Weights of a small masked image model: encoder patch size [6, 6], decoder width 256.
Rows from block 5 of the encoder, named by matrix and row number. Rows with one number belong to one neuron. Each number is 200 + 40 x the weight over its row's rms, rounded and kept within 0 to 999. All counts start at 0. After the name is the row's rms in percent of the matrix's.
# gate: MLP gate (encoder.blocks.5.mlp.gate.weight, 512x128), inputs 0-127
# fc1: MLP up (encoder.blocks.5.mlp.fc1.weight, 512x128), inputs 0-127
# fc2: MLP down (encoder.blocks.5.mlp.fc2.weight, 128x512, transposed), outputs 0-127
gate.367,082,191,176,183,226,234,203,203,152,187,186,212,177,237,167,209,319,242,142,211,205,179,276,166,215,239,174,160,222,194,136,212,226,175,169,185,181,161,169,123,205,182,148,170,246,151,238,180,182,114,166,182,179,202,311,209,158,165,162,313,297,171,190,196,279,174,187,223,273,229,215,194,269,167,248,241,175,143,267,188,210,211,159,192,259,232,156,266,189,197,160,128,157,173,209,181,232,212,214,193,166,197,203,231,158,193,185,182,142,146,128,225,175,199,190,154,193,131,230,189,208,222,243,234,241,207,242,190,182
gate.368,105,176,173,165,168,146,159,156,222,246,210,221,220,211,210,253,290,251,228,211,196,238,220,172,132,250,172,209,216,207,255,226,189,216,289,123,186,104,222,192,205,201,230,162,189,142,172,161,257,238,223,205,218,260,179,223,124,172,180,206,237,204,241,212,172,201,310,188,206,259,201,183,208,158,243,189,190,178,271,143,234,170,159,171,272,218,168,245,169,238,239,224,121,204,184,146,143,186,238,155,157,153,184,146,158,233,150,196,93,187,223,159,207,181,220,224,202,117,191,156,158,214,162,216,151,157,222,214,198
gate.369,077,238,212,180,214,223,184,175,256,201,225,214,203,200,145,255,202,193,202,207,216,134,176,213,225,272,168,188,265,269,159,225,196,130,193,154,222,173,222,145,192,150,252,137,235,222,255,247,243,184,210,183,180,133,201,222,229,298,187,245,167,152,184,217,226,205,238,293,300,191,178,180,201,188,202,286,181,237,192,220,174,209,147,129,271,216,225,222,271,200,248,162,218,172,209,166,216,137,205,191,275,194,125,171,194,284,305,214,187,177,213,256,225,144,224,209,205,195,170,239,138,219,175,178,135,216,239,194,201
gate.370,088,215,196,173,222,181,172,233,219,217,174,245,170,200,176,153,222,145,151,254,259,88,268,192,220,215,208,135,145,150,176,174,247,171,164,123,146,222,135,170,224,231,157,148,169,180,205,154,197,156,198,205,121,235,132,228,243,242,194,199,217,190,241,219,219,230,187,128,231,272,171,316,199,153,241,225,187,119,242,244,122,174,160,202,184,160,227,252,167,212,226,177,222,193,186,200,224,177,180,191,223,163,210,216,163,215,243,215,200,245,192,211,125,231,229,155,154,140,216,230,114,190,160,173,154,173,198,272,228
fc1.367,070,141,250,184,249,223,234,203,177,188,187,179,277,198,216,188,340,185,212,260,208,221,273,234,168,223,160,175,157,213,147,202,236,229,177,248,131,160,184,195,264,244,195,145,266,192,243,169,122,202,212,219,170,213,230,193,185,176,179,188,205,155,208,175,258,157,266,204,203,211,220,90,302,147,242,210,201,131,218,166,253,265,218,198,208,216,161,182,183,203,191,151,123,170,205,261,261,194,209,190,201,247,174,167,171,213,204,160,184,157,175,149,236,173,191,163,164,175,194,117,245,168,177,256,224,226,240,240,227
fc1.368,104,219,219,189,264,260,238,273,201,233,206,169,224,208,189,189,186,184,211,174,155,171,190,220,246,208,226,286,198,164,115,195,161,152,167,289,235,232,187,195,197,180,131,189,230,182,287,269,121,150,195,186,216,164,229,193,239,201,219,255,230,175,186,146,234,185,80,242,167,186,195,255,182,257,149,200,211,218,163,207,142,188,215,178,184,180,204,168,163,190,137,144,241,169,276,234,181,232,186,232,239,199,253,258,236,193,169,308,258,220,169,270,177,198,184,173,222,212,159,235,192,198,216,162,210,229,139,107,193
fc1.369,070,180,223,232,215,189,181,310,262,210,154,120,230,175,265,185,198,180,234,204,206,206,193,217,198,187,186,265,213,184,268,185,231,214,120,227,208,274,207,185,171,144,145,140,213,226,206,134,194,125,203,221,274,210,233,155,229,160,241,174,240,212,164,211,208,200,245,187,151,261,146,165,180,224,211,187,230,182,181,230,225,272,241,178,205,131,228,118,195,222,185,159,273,145,181,238,115,172,212,189,220,249,249,182,188,97,187,227,174,258,158,187,210,252,255,164,194,257,207,155,170,189,196,185,205,213,134,111,214
fc1.370,079,205,220,266,217,202,163,128,208,175,183,229,175,199,170,111,203,110,236,223,198,205,241,239,163,197,189,244,214,133,216,180,168,145,166,181,193,171,186,221,264,160,251,227,206,202,156,189,231,143,191,282,161,180,187,228,188,190,172,172,231,155,201,196,151,211,279,183,131,158,223,147,250,177,255,215,247,183,166,228,155,95,214,184,225,170,217,273,139,193,240,276,200,213,210,214,184,195,216,235,235,150,147,210,207,147,219,234,214,195,241,244,188,224,193,285,182,224,120,170,202,104,233,242,162,240,127,273,152
fc2.367,076,214,182,183,146,197,169,159,201,198,229,141,277,234,263,206,268,194,191,234,166,178,192,243,225,172,241,171,270,147,121,182,165,242,198,174,261,158,182,214,135,160,140,207,212,142,219,210,149,227,259,213,221,132,256,178,216,192,187,150,176,262,132,257,238,162,230,224,159,166,163,190,186,188,246,199,207,166,227,230,152,233,202,194,188,173,214,138,188,259,122,164,175,182,166,129,225,209,280,229,262,243,289,174,175,223,202,121,249,160,177,230,230,189,251,184,185,214,244,174,252,193,112,198,216,238,239,166,139
fc2.368,106,165,139,205,154,173,215,171,248,220,170,208,239,245,186,236,215,182,205,248,228,204,226,211,195,153,213,112,214,203,185,167,228,248,167,151,255,152,234,171,209,166,249,107,234,187,165,186,164,240,221,239,189,233,262,208,161,223,163,151,171,251,108,203,261,140,258,294,267,149,270,174,267,208,248,169,231,185,195,197,270,226,179,154,230,179,150,181,160,207,106,245,227,148,212,208,180,243,198,185,160,212,202,96,214,244,233,166,214,146,235,181,218,184,243,203,176,158,162,201,235,216,117,207,246,211,256,190,183
fc2.369,062,149,181,201,190,206,171,252,151,244,133,231,250,240,220,237,244,254,207,145,238,167,148,162,213,202,205,241,254,121,201,156,210,204,178,215,225,197,260,147,172,229,211,140,156,133,234,167,228,200,189,193,209,237,253,216,131,186,183,141,237,210,188,170,238,195,269,262,149,160,129,159,163,166,162,150,155,172,234,179,169,212,203,252,207,249,166,143,180,279,213,175,207,186,202,160,173,175,243,166,232,134,240,181,216,109,267,258,206,130,203,186,190,303,256,136,196,169,207,155,254,195,219,224,181,179,191,162,136
fc2.370,072,232,98,183,161,156,151,287,194,217,200,140,180,223,187,232,203,154,221,248,198,259,135,198,228,159,152,205,160,228,179,228,219,142,309,161,245,239,162,198,115,198,148,157,187,249,151,204,229,223,222,261,236,161,194,203,151,201,165,218,80,204,185,197,187,219,197,220,259,192,230,275,210,251,212,213,164,188,127,200,254,156,192,158,189,166,146,188,190,206,156,280,189,234,211,182,257,169,225,190,203,253,202,137,202,200,202,175,216,230,187,172,277,205,215,227,172,224,224,172,220,235,154,185,275,155,147,142,256