config.yaml
model: "masked image model"
dataset: "photos of arthropod specimens (BIOSCAN-5M)"
train_examples: 97500
image_size: 48
crop_scale_min: 0.7
horizontal_flip: true
translate: 0.06
rotation_deg: 10
method: "mae"
mask_ratio: 0.5
loss: "mse"
encoder_arch: "vit"
encoder_norm: "layernorm"
encoder_norm_position: "pre"
encoder_activation: "reglu"
encoder_mlp_ratio: 4
encoder_head_dim: 64
encoder_fused_qkv: false
encoder_bias: "all"
encoder_qk_norm: false
encoder_layer_scale_init: 0.1
encoder_parallel_block: false
encoder_inner_norm: false
encoder_patch_size: [6, 6]
encoder_layers: 16
encoder_width: 128
encoder_positions: "learned"
decoder_width: 256
norm_pix_loss: true
decoder_layers: 3
init: "lecun_normal"
residual_init: "zero_last"
optimizer: "adamw"
lr: 0.0018
beta1: 0.9
beta2: 0.99
eps: 1e-10
steps: 4000
batch_size: 64
epochs: 2.6
lr_schedule: "cosine"
final_lr_fraction: 0
warmup_steps: 200
weight_decay: 0.4
Rows from block 14 of the encoder of a small masked image model, named by matrix and row number. Rows with one number belong to one neuron. Each number is 128 + 24 x the weight over its row's rms, rounded and kept within 0 to 255. All counts start at 0.
After each neuron's rows are labels from the 100 images, of 14976, where the neuron reaches its largest size: "strongest on" is what is common among them. Only what is clearly more common there than usual is listed. The data: photos of arthropod specimens (BIOSCAN-5M). In brackets: how many of the 100, against the usual share in percent.
# gate: MLP gate (encoder.blocks.14.mlp.gate.weight, 512x128), inputs 64-127
# fc1: MLP up (encoder.blocks.14.mlp.fc1.weight, 512x128), inputs 64-127
# fc2: MLP down (encoder.blocks.14.mlp.fc2.weight, 128x512, transposed), outputs 64-127

gate.508 [140 110 162 120 111 190 119 150 145 130 133 118 141 126 107 170  86 139  75 160 118 152 149 125 118 200 146  89 122 120 118 130 145 130 134  99 109 148 149  80 168 153 113 115 123 148 140 138 129 135  93 120 107 121 106 122 123 109 118 126 135 150 146 137]
fc1.508 [158 139 155 118  84 162 112 148 152 141 133  98 150 156  92 145  69 141 112 104 116 158 139 135 112 185 173 111 122 128 137 138 134 124 159 120 120 181 115  95 145 135 140 139 141 123 133 157 142 173  99 117 123 135 119 141 137 114 132 161 152 146 120 144]
fc2.508 [108 123 132 117  86  78 137 137 134 138 121 143 147 127 143 149 152 154 116  86 153 145 113 146 156 115 145 123 138 117 134 128 147 161 106 119 125 115 125 146 129 111 155 122 148 120 150 127 131 122 129 130 153 133 131 126 114 108 190 119 110  92 126 123]
strongest on: order Hemiptera (36 vs 11.3)

gate.135 [ 92  95 106 142  96 137 156 103 132 115 102 105 131  84 148 117 131 120 139 150 118  97 118 121 133 148  96 112 129 121 120 165 146  88 105  78 152  87 129 102 138 158  76 162 113 113 110 100  98  72  85 163 130 108 174 165 157 156 117 107 104 159  82 159]
fc1.135 [156  84 104 131  93 128 178  94 145 141 170 114 126 101 120 129 220 118 115 109 110 113 142 144 142 156 127 163 132 121 153  87 152 119 108 120 150 131 190 127 142 146  90 131 113 161 106 128 102  84 106 119 133 142  97 169 168 158 131 132 140 167 126 143]
fc2.135 [117 134 161 102  91 126 137 142 179 145  81 140 121 140 166 147 126 132 126 122  84  91 114 110 119 113 131 101 124 125 145 131 126 131 146 115 138 135 140 147 124 141 141 113 149 130 145 149 110 162 123  95 143 120 111  76 117 109 138 147 105  86  88 126]
strongest on: order Hymenoptera (43 vs 20.5)

gate.67 [117 136  82 149  87 127  55 131 173 144 116 158 147 149  81 131 123 107 144 152 113 116 127 119 129 153 123 135 119  96 102 125 142 139 100 141 130 125 107 115  96 102 129 141  94 129 125 123 161 128 145 138 127 171 108 100 168 138 103 129 167 113 102 124]
fc1.67 [147 125  97 115 104 127  93 142 179 178 142 143 120 169  85 131 133 110 147 121 102 135 123 137 134 142 101 165 118 100 106 146 149 167 127 129 130 132 123 125 124  90 106 118 110 137 109 142 147 114 136 110 131 164  92 108 129 119 138 142 161 126 105 107]
fc2.67 [130 138 168   0  65  90 107 159 110 165 135 123 147 124 128 126 134 164 151  67 156 160 130 125  99 128 156 159 118 124 165 122 135 156 169 103 125 109 109 131 117 127 122 124 132 144 109 144 129 140 114 128 114 116 137 150 123 116 160 141 130 166 142 125]
strongest on: order Hymenoptera (45 vs 20.5)

gate.445 [112 112 135 164 137 139  91 132 126 117 151 142 105 146 139 156 143 108 113 139 121 140 117 157 110 133  65 109 168 110 112 145 142 101 116 136 121 108 135 124 121  96 132  78 107  81 128 111 163 120  99 106 108 148 142 110 127 124 124 119 181 182 140  85]
fc1.445 [130 109 133 148 135 106  97 137  85 128 128 119 104 120 137 131 163  95 124  98 128 134 117 156 123 102 143 112 135 158  98 204 119 112 140 147 132 117 128 159 116  75 165 109  79 117 129 115 176 120 106  89 132 155 108 108 134 132 120  68 127 101 133  99]
fc2.445 [139 109 121  98  89 154 125 140 175 104 147 114 101 146 122 137 138 124 100 134  69 124 144 142 147 118 139 115 112 134 154 125 141 155 155 151  97 166 133 128 140 173 124 137  98 117 137 159 106 158 108 108 115 120 124  93 101 124 117 140 128 122 161 145]
strongest on: order Coleoptera (40 vs 16.8)

gate.253 [144 137 130 120  98 166  78 145 128 101 127 119 140 102 118 132 103  94 116 146 118 150 116  94 117 148 139 132  92 171  95 151 136  88 110 136 112 176 117 146 137 152 125  83 123 104 104 123 160 108 140 151 125  97 127 127 144 145 114 140 175 150 127 132]
fc1.253 [142 108 135 131 133 110 136 119 161 133 129 107 119 104 129 143 137 113 162 127 133 143 131 134 126  99 122 137 112 147 103 108 120  62 119 140 149 150 101 118 146 158  94  75 117 103 146 140  99 136 127 123 124  96 142 158 155 156 127 130 132 188 112 179]
fc2.253 [116 113 142  90 136 127 127 159 123 131  76 122 176 113 135 132 142 151 158 142 170 181 130 150 114 122 128 127 107 117 132 134 169 121 115 103 112  90  99 111 117  81 138 118 143 154 124 135 126  99 104 153 105 104  87 116 164 103 150 145 130 125 118 181]
strongest on: order Hemiptera (55 vs 11.3)

gate.387 [117 142 139 136 145 107 110 102 114 120 114  88 135 127 137 161 138 129 122 135 117 123 110 126 118 129 193  95 113 111 145 101 197 124 151 152 149 139 125 130 121 124 116 117 158  81 116  91 146 169 104 101 137 159 126 133  88 140 130 119 108 142 112 144]
fc1.387 [122 140 132 117  79 140 140 143 164 134 134 138 132 124  98  92 115 128  92 148 145 165 155 144 151 117  57 157 150 150 107 165  89 107  92 115 130 122  94 139 152 117 140 122 111 173 159 118 129 109 149 149 134 110 147 135 166 120 123 163 132 121 129 135]
fc2.387 [129 141 180 211 150 172 141 104 122 132 116 109 177 128 135 125 124 104 122 134 104  62 142 117 128 124 120 125 144 115 115 154 122 124  93 131 128 148 109 131 112 130 133 104 123 121 115 120  97 137 119 148 141 111 141 128 150 144 122 119 103 150 132 140]
strongest on: order Coleoptera (36 vs 16.8)

gate.454 [ 90  77 144 150 114 138 132 124 127 141  96 126 152  70 103 118 144 117 127 117 158 136 152 120 139 121 103 145 145 117 134 138 158 116 106 106 173  64 161 119 122 142  80 125 126 101  99 102  83  78 104 167 112  85  84 144 128 157 119 130 147 168 148 141]
fc1.454 [126 176 143 145 133 140 110 139 159 123 183 119 119 175  96 192 115 158 116 108 125 120 139 160  88  88 104  89 152 140 148  94 115  96 132 133 107 157 113 125 161 131 191 102 120 152 141 134 166 123 143 133 128 162 157 116 116 118 107 143 134  91 108 116]
fc2.454 [143 121 161 179 157 159 124 111 118 126 146 140  95 147 140 140 174 118 155 157 166  91 119 136 161  95  89 120 165 129 107 106 122 145 118 174 130  30 118 118  99  95 133 100 109 129 145 113 128 152 165 118 165 116 121 136 127 117 144 168 134 162 118 113]
strongest on: order Hymenoptera (49 vs 20.5)

gate.485 [190  85 134 136 133 122 151 156 155 116 110 127 156 140 114 129  75  92 130 150 125 166  98  78 123 137 130 163  98 167  96 106 138  92 124 140 108 134 131 111 133 137 118 110 148 103 152 124 108 123 137 115  87 124  99 133 174 127 124 161 188 148 110 151]
fc1.485 [170  80 111 117 130 116 144 148 177 110 123 139 165 132 116 154  82 130 148 122 120 177  95 104 156 114 145 153 101 153 141 127 139 113 155 129 113 134 101 112 107 126 101 122 141 121 127 138 117  82 129 103 111  94  73 145 180 163 138 153 154 158 137 158]
fc2.485 [126 134 106 112  70 127 149 138 118 155 126 142 141 137 139 115 143 148 112 115 135 154 188 145 101 150 143 126 101 122 156 142 134 153 133 113 157 122 122 127 139  72 161 121 152 117 131 134 123 142 157 124 151 135 107 109 100 102 130 144 104 122  97 154]
strongest on: order Hemiptera (53 vs 11.3)

gate.371 [144  95 151 122 119 136 156 161 161 129 151 160 119 130 128 119 118  72  92 148 126 121 156  98 115 139  92 133  95 127 112 142 155 140 100 117 145  97 147 105 112 151 128 114 126 103 169 109 137 114 118 143 104 107 125 110 129  91  99  86 162 131 128 144]
fc1.371 [139 106 105 132 118 142 122 153 145 146 179 160 118 132  81 125 134 130 126 113 100 133 150  74 137 133  95 161 103 142 128 133 128 142 125 140 112 116 145  96 130 137  85 139 116 125 178 124 144 103 119 142 151 137 102 109 130 116 120 141 150 135 109 129]
fc2.371 [158  86 110  41 151 150 114 154 132 138 132 142 144  99 134 133 138 144 118 109 149 127 109 139 141  79 127 145 114 111 139 103 119 120 105 107 161 138 110 137 155  89 154 141 150 118  96  75 135 133 135 147 157 131 141 151 119 104 106 149 106 140  88 167]
strongest on: order Hymenoptera (53 vs 20.5)