config = dict(
    model='masked image model',
    dataset='photos of arthropod specimens (BIOSCAN-5M)',
    train_examples=97500,
    image_size=48,
    crop_scale_min=0.7,
    horizontal_flip=True,
    translate=0.06,
    rotation_deg=10,
    method='mae',
    mask_ratio=0.5,
    loss='mse',
    encoder_arch='vit',
    encoder_norm='layernorm',
    encoder_norm_position='pre',
    encoder_activation='reglu',
    encoder_mlp_ratio=4,
    encoder_head_dim=64,
    encoder_fused_qkv=False,
    encoder_bias='all',
    encoder_qk_norm=False,
    encoder_layer_scale_init=0.1,
    encoder_parallel_block=False,
    encoder_inner_norm=False,
    encoder_patch_size=[6, 6],
    encoder_layers=16,
    encoder_width=128,
    encoder_positions='learned',
    decoder_width=256,
    norm_pix_loss=True,
    decoder_layers=3,
    init='lecun_normal',
    residual_init='zero_last',
    optimizer='adamw',
    lr=0.0018,
    beta1=0.9,
    beta2=0.99,
    eps=1e-10,
    steps=4000,
    batch_size=64,
    epochs=2.6,
    lr_schedule='cosine',
    final_lr_fraction=0,
    warmup_steps=200,
    weight_decay=0.4,
)
Rows from block 2 of the encoder of a small masked image model, named by matrix and row number. Rows with one number belong to one neuron. Each number is 500 + 50 x the weight over its row's rms, rounded and kept within 0 to 999. All counts start at 0. Numbers have three digits each.
After each neuron's rows are labels from the 100 images, of 14976, where the neuron reaches its largest size: "top examples" is what is common among them; "patch colour" is the nearest of a few named colours to the mean colour under the peak. Only what is clearly more common there than usual is listed. The data: photos of arthropod specimens (BIOSCAN-5M).
# gate: MLP gate (encoder.blocks.2.mlp.gate.weight, 512x128), inputs 0-63
# fc1: MLP up (encoder.blocks.2.mlp.fc1.weight, 512x128), inputs 0-63
# fc2: MLP down (encoder.blocks.2.mlp.fc2.weight, 128x512, transposed), outputs 0-63

gate.146:588538453453455549604521489487558497460427327499535437495489456586462530459561565501525421540484446490497566439535508497491505519498501507521405503532485407550508470489602423554547412484426524
fc1.146:414511447470498549482519517472545477536487407472533502453427577474524631516499527506469478503519562568471506523539479511549508499538460354585494505536482509540433536393576432407458514439484515
fc2.146:525589515481541432512544491521441477469510493458477443524550465512516471417472473439472512553369426401549528627525582525537386515570579464406442524503512490472509509476497488528596511536539551
top examples: order Coleoptera
patch colour: grey

gate.215:481525529431448544440530560579586495523475509546501461535495531423420465564455493564525569458471518465457461493539415495457510471522433457483427556529521444474553516477544504553577465530438560
fc1.215:522519480600558495509455524453540493425456571532526537430468547635511494548443470435458555460540454460565464477529616418476502490476505564605489455377521513536556491536514514362521523485493468
fc2.215:570560464426464504559484476509506435562527535542554450557521522567533514482515496500456445484596562496417423482482399485569609501394501464566490512408480428488575530523595483585412551574541498
top examples: order Hymenoptera
patch colour: grey

gate.355:450470482494483419545535445511495537367482474447507486399436494469481498531507536588492597516496486577460554538491533446528474537585505478445519440489402580520462490505666492581524492526524511
fc1.355:492541475502540552446534511506528500520481410576520472585520531634431499459492506394552400473507441430520408448465468502494544547527505545550458538464523492456496521450326513427535473460523543
fc2.355:572457447485532601495471496479472488529505409517536479482401405455535499552514453488504474519480543532540480540548428500438470472512463562556471462494505487442520445522653484491586469415513521
top examples: order Coleoptera
patch colour: brown; grey

gate.98:456536544541524463540453517487527522485431450685415493544505406673524422487433498504435487438426458468471444438489460454457472482512574518436487469430569518526499560535479451460588442474512607
fc1.98:555516431431442500447497558420420587575510397448561585497563559442491501452576494551484531393457564485514484550536450508504527536510465404479545464506495514510408479505470530471460506556514529
fc2.98:497525489573554518488452482493534451575480452575486506548468504541607454502461474534540479520434420396476463517468565531543454534545531542555436382501602485449509393498550458550598503529565531
top examples: order Coleoptera
patch colour: grey

gate.381:475534494514565463498546472554573562504489550544399492529479477592445494500521498592475468469522519552446498432452400451431493449449523546354498556519545517490520532431538443498606363520464519
fc1.381:510508482515434539505554569527548425518506546455469571589410449503487465591520452460528456403519455558464374484458523507485406499546552532559511536460518489503600462454563509533437465534413328
fc2.381:553538447367452505572526470478409527448561379434496499544507478488485551436435552427465555489494445420605477541489485511465561500520561518578514620593449473460464490528492526524417524528597471
top examples: order Hemiptera
patch colour: grey

gate.216:490448508416547429528431487472520530497493386505578535533541481602501487492518432510471485496505487475394603473506400437505541503489451501577508583430457460466479496509575500608476526539517485
fc1.216:531418479495585458556515429573501454422466401491506408527470507589534579419517489442495557433499478498400550503493517406555642386533488491449493540484471473546481483483561461482465528409498513
fc2.216:348503524475449511518487472467541552552445512430537593451577585457444491518565548473466485507540532536458569497540505508423463489454468581540529541504468562552481551451477518497483467484406542
top examples: order Coleoptera
patch colour: white

gate.66:504552508514640509506562507589590533506495493531406580512464472540463464497590433543467489422460448549528462475406410448441501452509518530464477522494518505545495567475524475516622432469464519
fc1.66:564477386476458556532482497495472435505407431503425549555506548514601529395508467436496488499427510395476502498538443498543546485523581426500487595506515403534447465443555486562478441449547550
fc2.66:500438470556543599473490525458537463583443557488522603477499572490505513470588311497472516414476527540506427591416463542546427535471500483487485428536493497543552522498404500509557439527380606
top examples: order Hemiptera
patch colour: grey

gate.367:543529557591516492450530544530544483486408589533486552527444427493415397558551509459534476427562529491487408501495458535461467410522458478499453459465512544426610606508582425512492459543482425
fc1.367:461479510518454474502433444480359492426503422514451467440576509530609499443470514484523601581551543412483512524455538461503539589481431527556495460509448469433423415604505575470434560463585501
fc2.367:490479556517462564464576536501553516584416636480503544506513502588485500548582460503478478386514528560506499497518477566450414476475446484478514418492528596452593582450486470445512435512368521
top examples: order Hemiptera
patch colour: grey

gate.338:481441506475506448472487590466445506503473487552519508526525468528513526539513401506512478531453481635398493450469461516527531487500423535475531498522456520513594432507625558515503468555512462
fc1.338:458544413478556474514528562548497503491553495529519423492483563619461456603480587521484521522541558507552458498551555500589478475519493468508493553497476504460503601647500492577567540467491453
fc2.338:520445443481507562518422490426497458464571536482606550516433552474431494449524493577471477405421441495514438579486481526629511582527559602513482518500463442508508449475458563582482524534530599
top examples: order Hymenoptera
patch colour: grey

gate.284:477549569547522474443539567514526474455393486522461388495492471589416456562459519489511529564592556454402427424548548511463532455539546457459454510503524492521487503478627514516479473566489469
fc1.284:502536534490529515512510485487498453522489437453497477528501463555499471527415521397573524469523482493501416446444534561550506574471485510532494458443501496506441552620506510465543604472559501
fc2.284:433473485416523528483570517486554528515436567506498506494454411497486492477551512549406539459446479376472505507586497614458488367601507480504463533573572542420549499454505482555480428488405547
top examples: order Hemiptera
patch colour: grey

gate.282:525562510516493540496535594607603521520508570559442520561473497478428437510477498461459476479443489491371454550506540539511458449397527518400444427474579537476589501474507498531485487515507558
fc1.282:536531530461405482455456485518378551523508411390539503449554430500500506390494529513575565505439530455470550570560524485550561552445443444505477512489469477501405384530495576476512605512576489
fc2.282:382517549533522536505662482490568519422448545496457544433434434619492486565479578579537435509464462480510526441455551532461417439611500458456505453580510547486610539462523451574501414454434460
top examples: order Hemiptera
patch colour: grey

gate.203:521459464534510547461479494456524516413430482466516543429436382479512454513446564528525461527473430511541546453493458426532467553571510467477459402468452499483567478508671577617525492461505474
fc1.203:514494577514435529458482501506470459472505485494489484484490545494485476490510550532418537507436469454626559516566481422497419621466483477487440462594408536489507430492566629612456550407449503
fc2.203:532492500515494442511514494509555455491461520594504496500595573497459480598448621496529487635443490535492535516584471482463440571508563505437522351516437459536502584486360528501517464530543534
top examples: order Coleoptera
patch colour: brown; grey

gate.52:532545534430508537499513491483520522472604445555455461455498452551602499468528551545406571534574542561568453498439478504481589526496419504522472479383518561510512564507535478493583464503465600
fc1.52:452599506410445513488522491541537521559520486543439528431486493514537456573513530610490493455500505525566425426517493540356578491537523497461500614482514512397516606467491515508577502523501567
fc2.52:637530441560476484505481516520489415521483502560440508524486467497358560511500448461594422513441515507382505521513602417524483509484442472612467477524503458422531457516414505592410520477588560
top examples: order Hymenoptera
patch colour: grey

gate.82:514566493462468492449427544566524458522505477505418437515527449486461474582416537479496487583420524600497511506577481455582417430494484462521432445433499489526538586512521474477486517459510469
fc1.82:453537566487464489534557417516532544536523531575488566482501507453495515589519453540532577463567450514477468442455497491557513436444495431408509468502567493493481534526587448364546493452478543
fc2.82:519517593548513432543486455509491551444624543482505397517582518472451489467409496488474489574472503535482448438467433518587487502526454548466522438386473477467473506544513474514544531648596456
top examples: order Hymenoptera
patch colour: grey

gate.134:453559518479580446553469466566544523420478381484459504471513517546547534485420418566479581479560496418463449518440454479499592501468458431574466552517476467539414435513541443588566444598573508
fc1.134:529438468488499447465483539510480588560443540521510456531430466467515511564473598409465510510400597544428499478583498534503416488472470603531497426559575538430474436504482561481447497498529523
fc2.134:498516516436469524569517518429473405380569431449555496441507519475490501465468555491510477524477500490607497464509540496491493512597565497522439620525408435447519522551504550546481517499520421
top examples: order Hymenoptera
patch colour: grey

gate.110:470481481504504541521594476538534562371492483520431477525499417486503445473471512596565541560455516492460555554484457427473505504489414556506453468492459434536518422491539524591529417590530541
fc1.110:534499383620520454563595497464480577419411442435447505458514504503443443505503523461525499522615394549525567446495529384491562445467535497516507489570507510528426456426499478533482481553564488
fc2.110:443541511463464545489507526483520486580470565516606521483559458468459485502488492460508528435522545401438441487509469531507554510360466482525408500485500388477471556412525509523427535529511522
top examples: order Hymenoptera
patch colour: grey

gate.249:541468475427506529541483549516541529471501504589555477476455443498533516498483510412463474469454444435465526510474443474492526573554495588514540506437447459533475438336530478500526430506467546
fc1.249:351567410556512534575475523525504471456482430559410564549513504534489542503385538508518479511461424491490468495463452434408541524508495566480530489495564513480501492475596416497557508424428507
fc2.249:522521558414494463515550546485520549512479537570463574423448523455509527504531468542465537526480475475438491573411637572473456485475475471532419400488450565404430438462516565578484461583481524
top examples: order Hymenoptera
patch colour: grey

gate.198:468506600485506511437526524535505537509407499542546514411474496518521459467432494620545548538476525555492426460513602521437476514511499481468442526489523470457464452481522569504559536566459540
fc1.198:550454501518471495518580401407391491540530473453527532461552524543486565443481484453519512500534488621531459420422499437612506550534526588492607508391434464557454514531551516501485521528541486
fc2.198:433494486406558476487442502485460530562496473554511459532461471461507516529470569536473582476524486458431604553591538574366526456478517511509472536592526578408446515497424512469467538433509534
top examples: order Coleoptera
patch colour: grey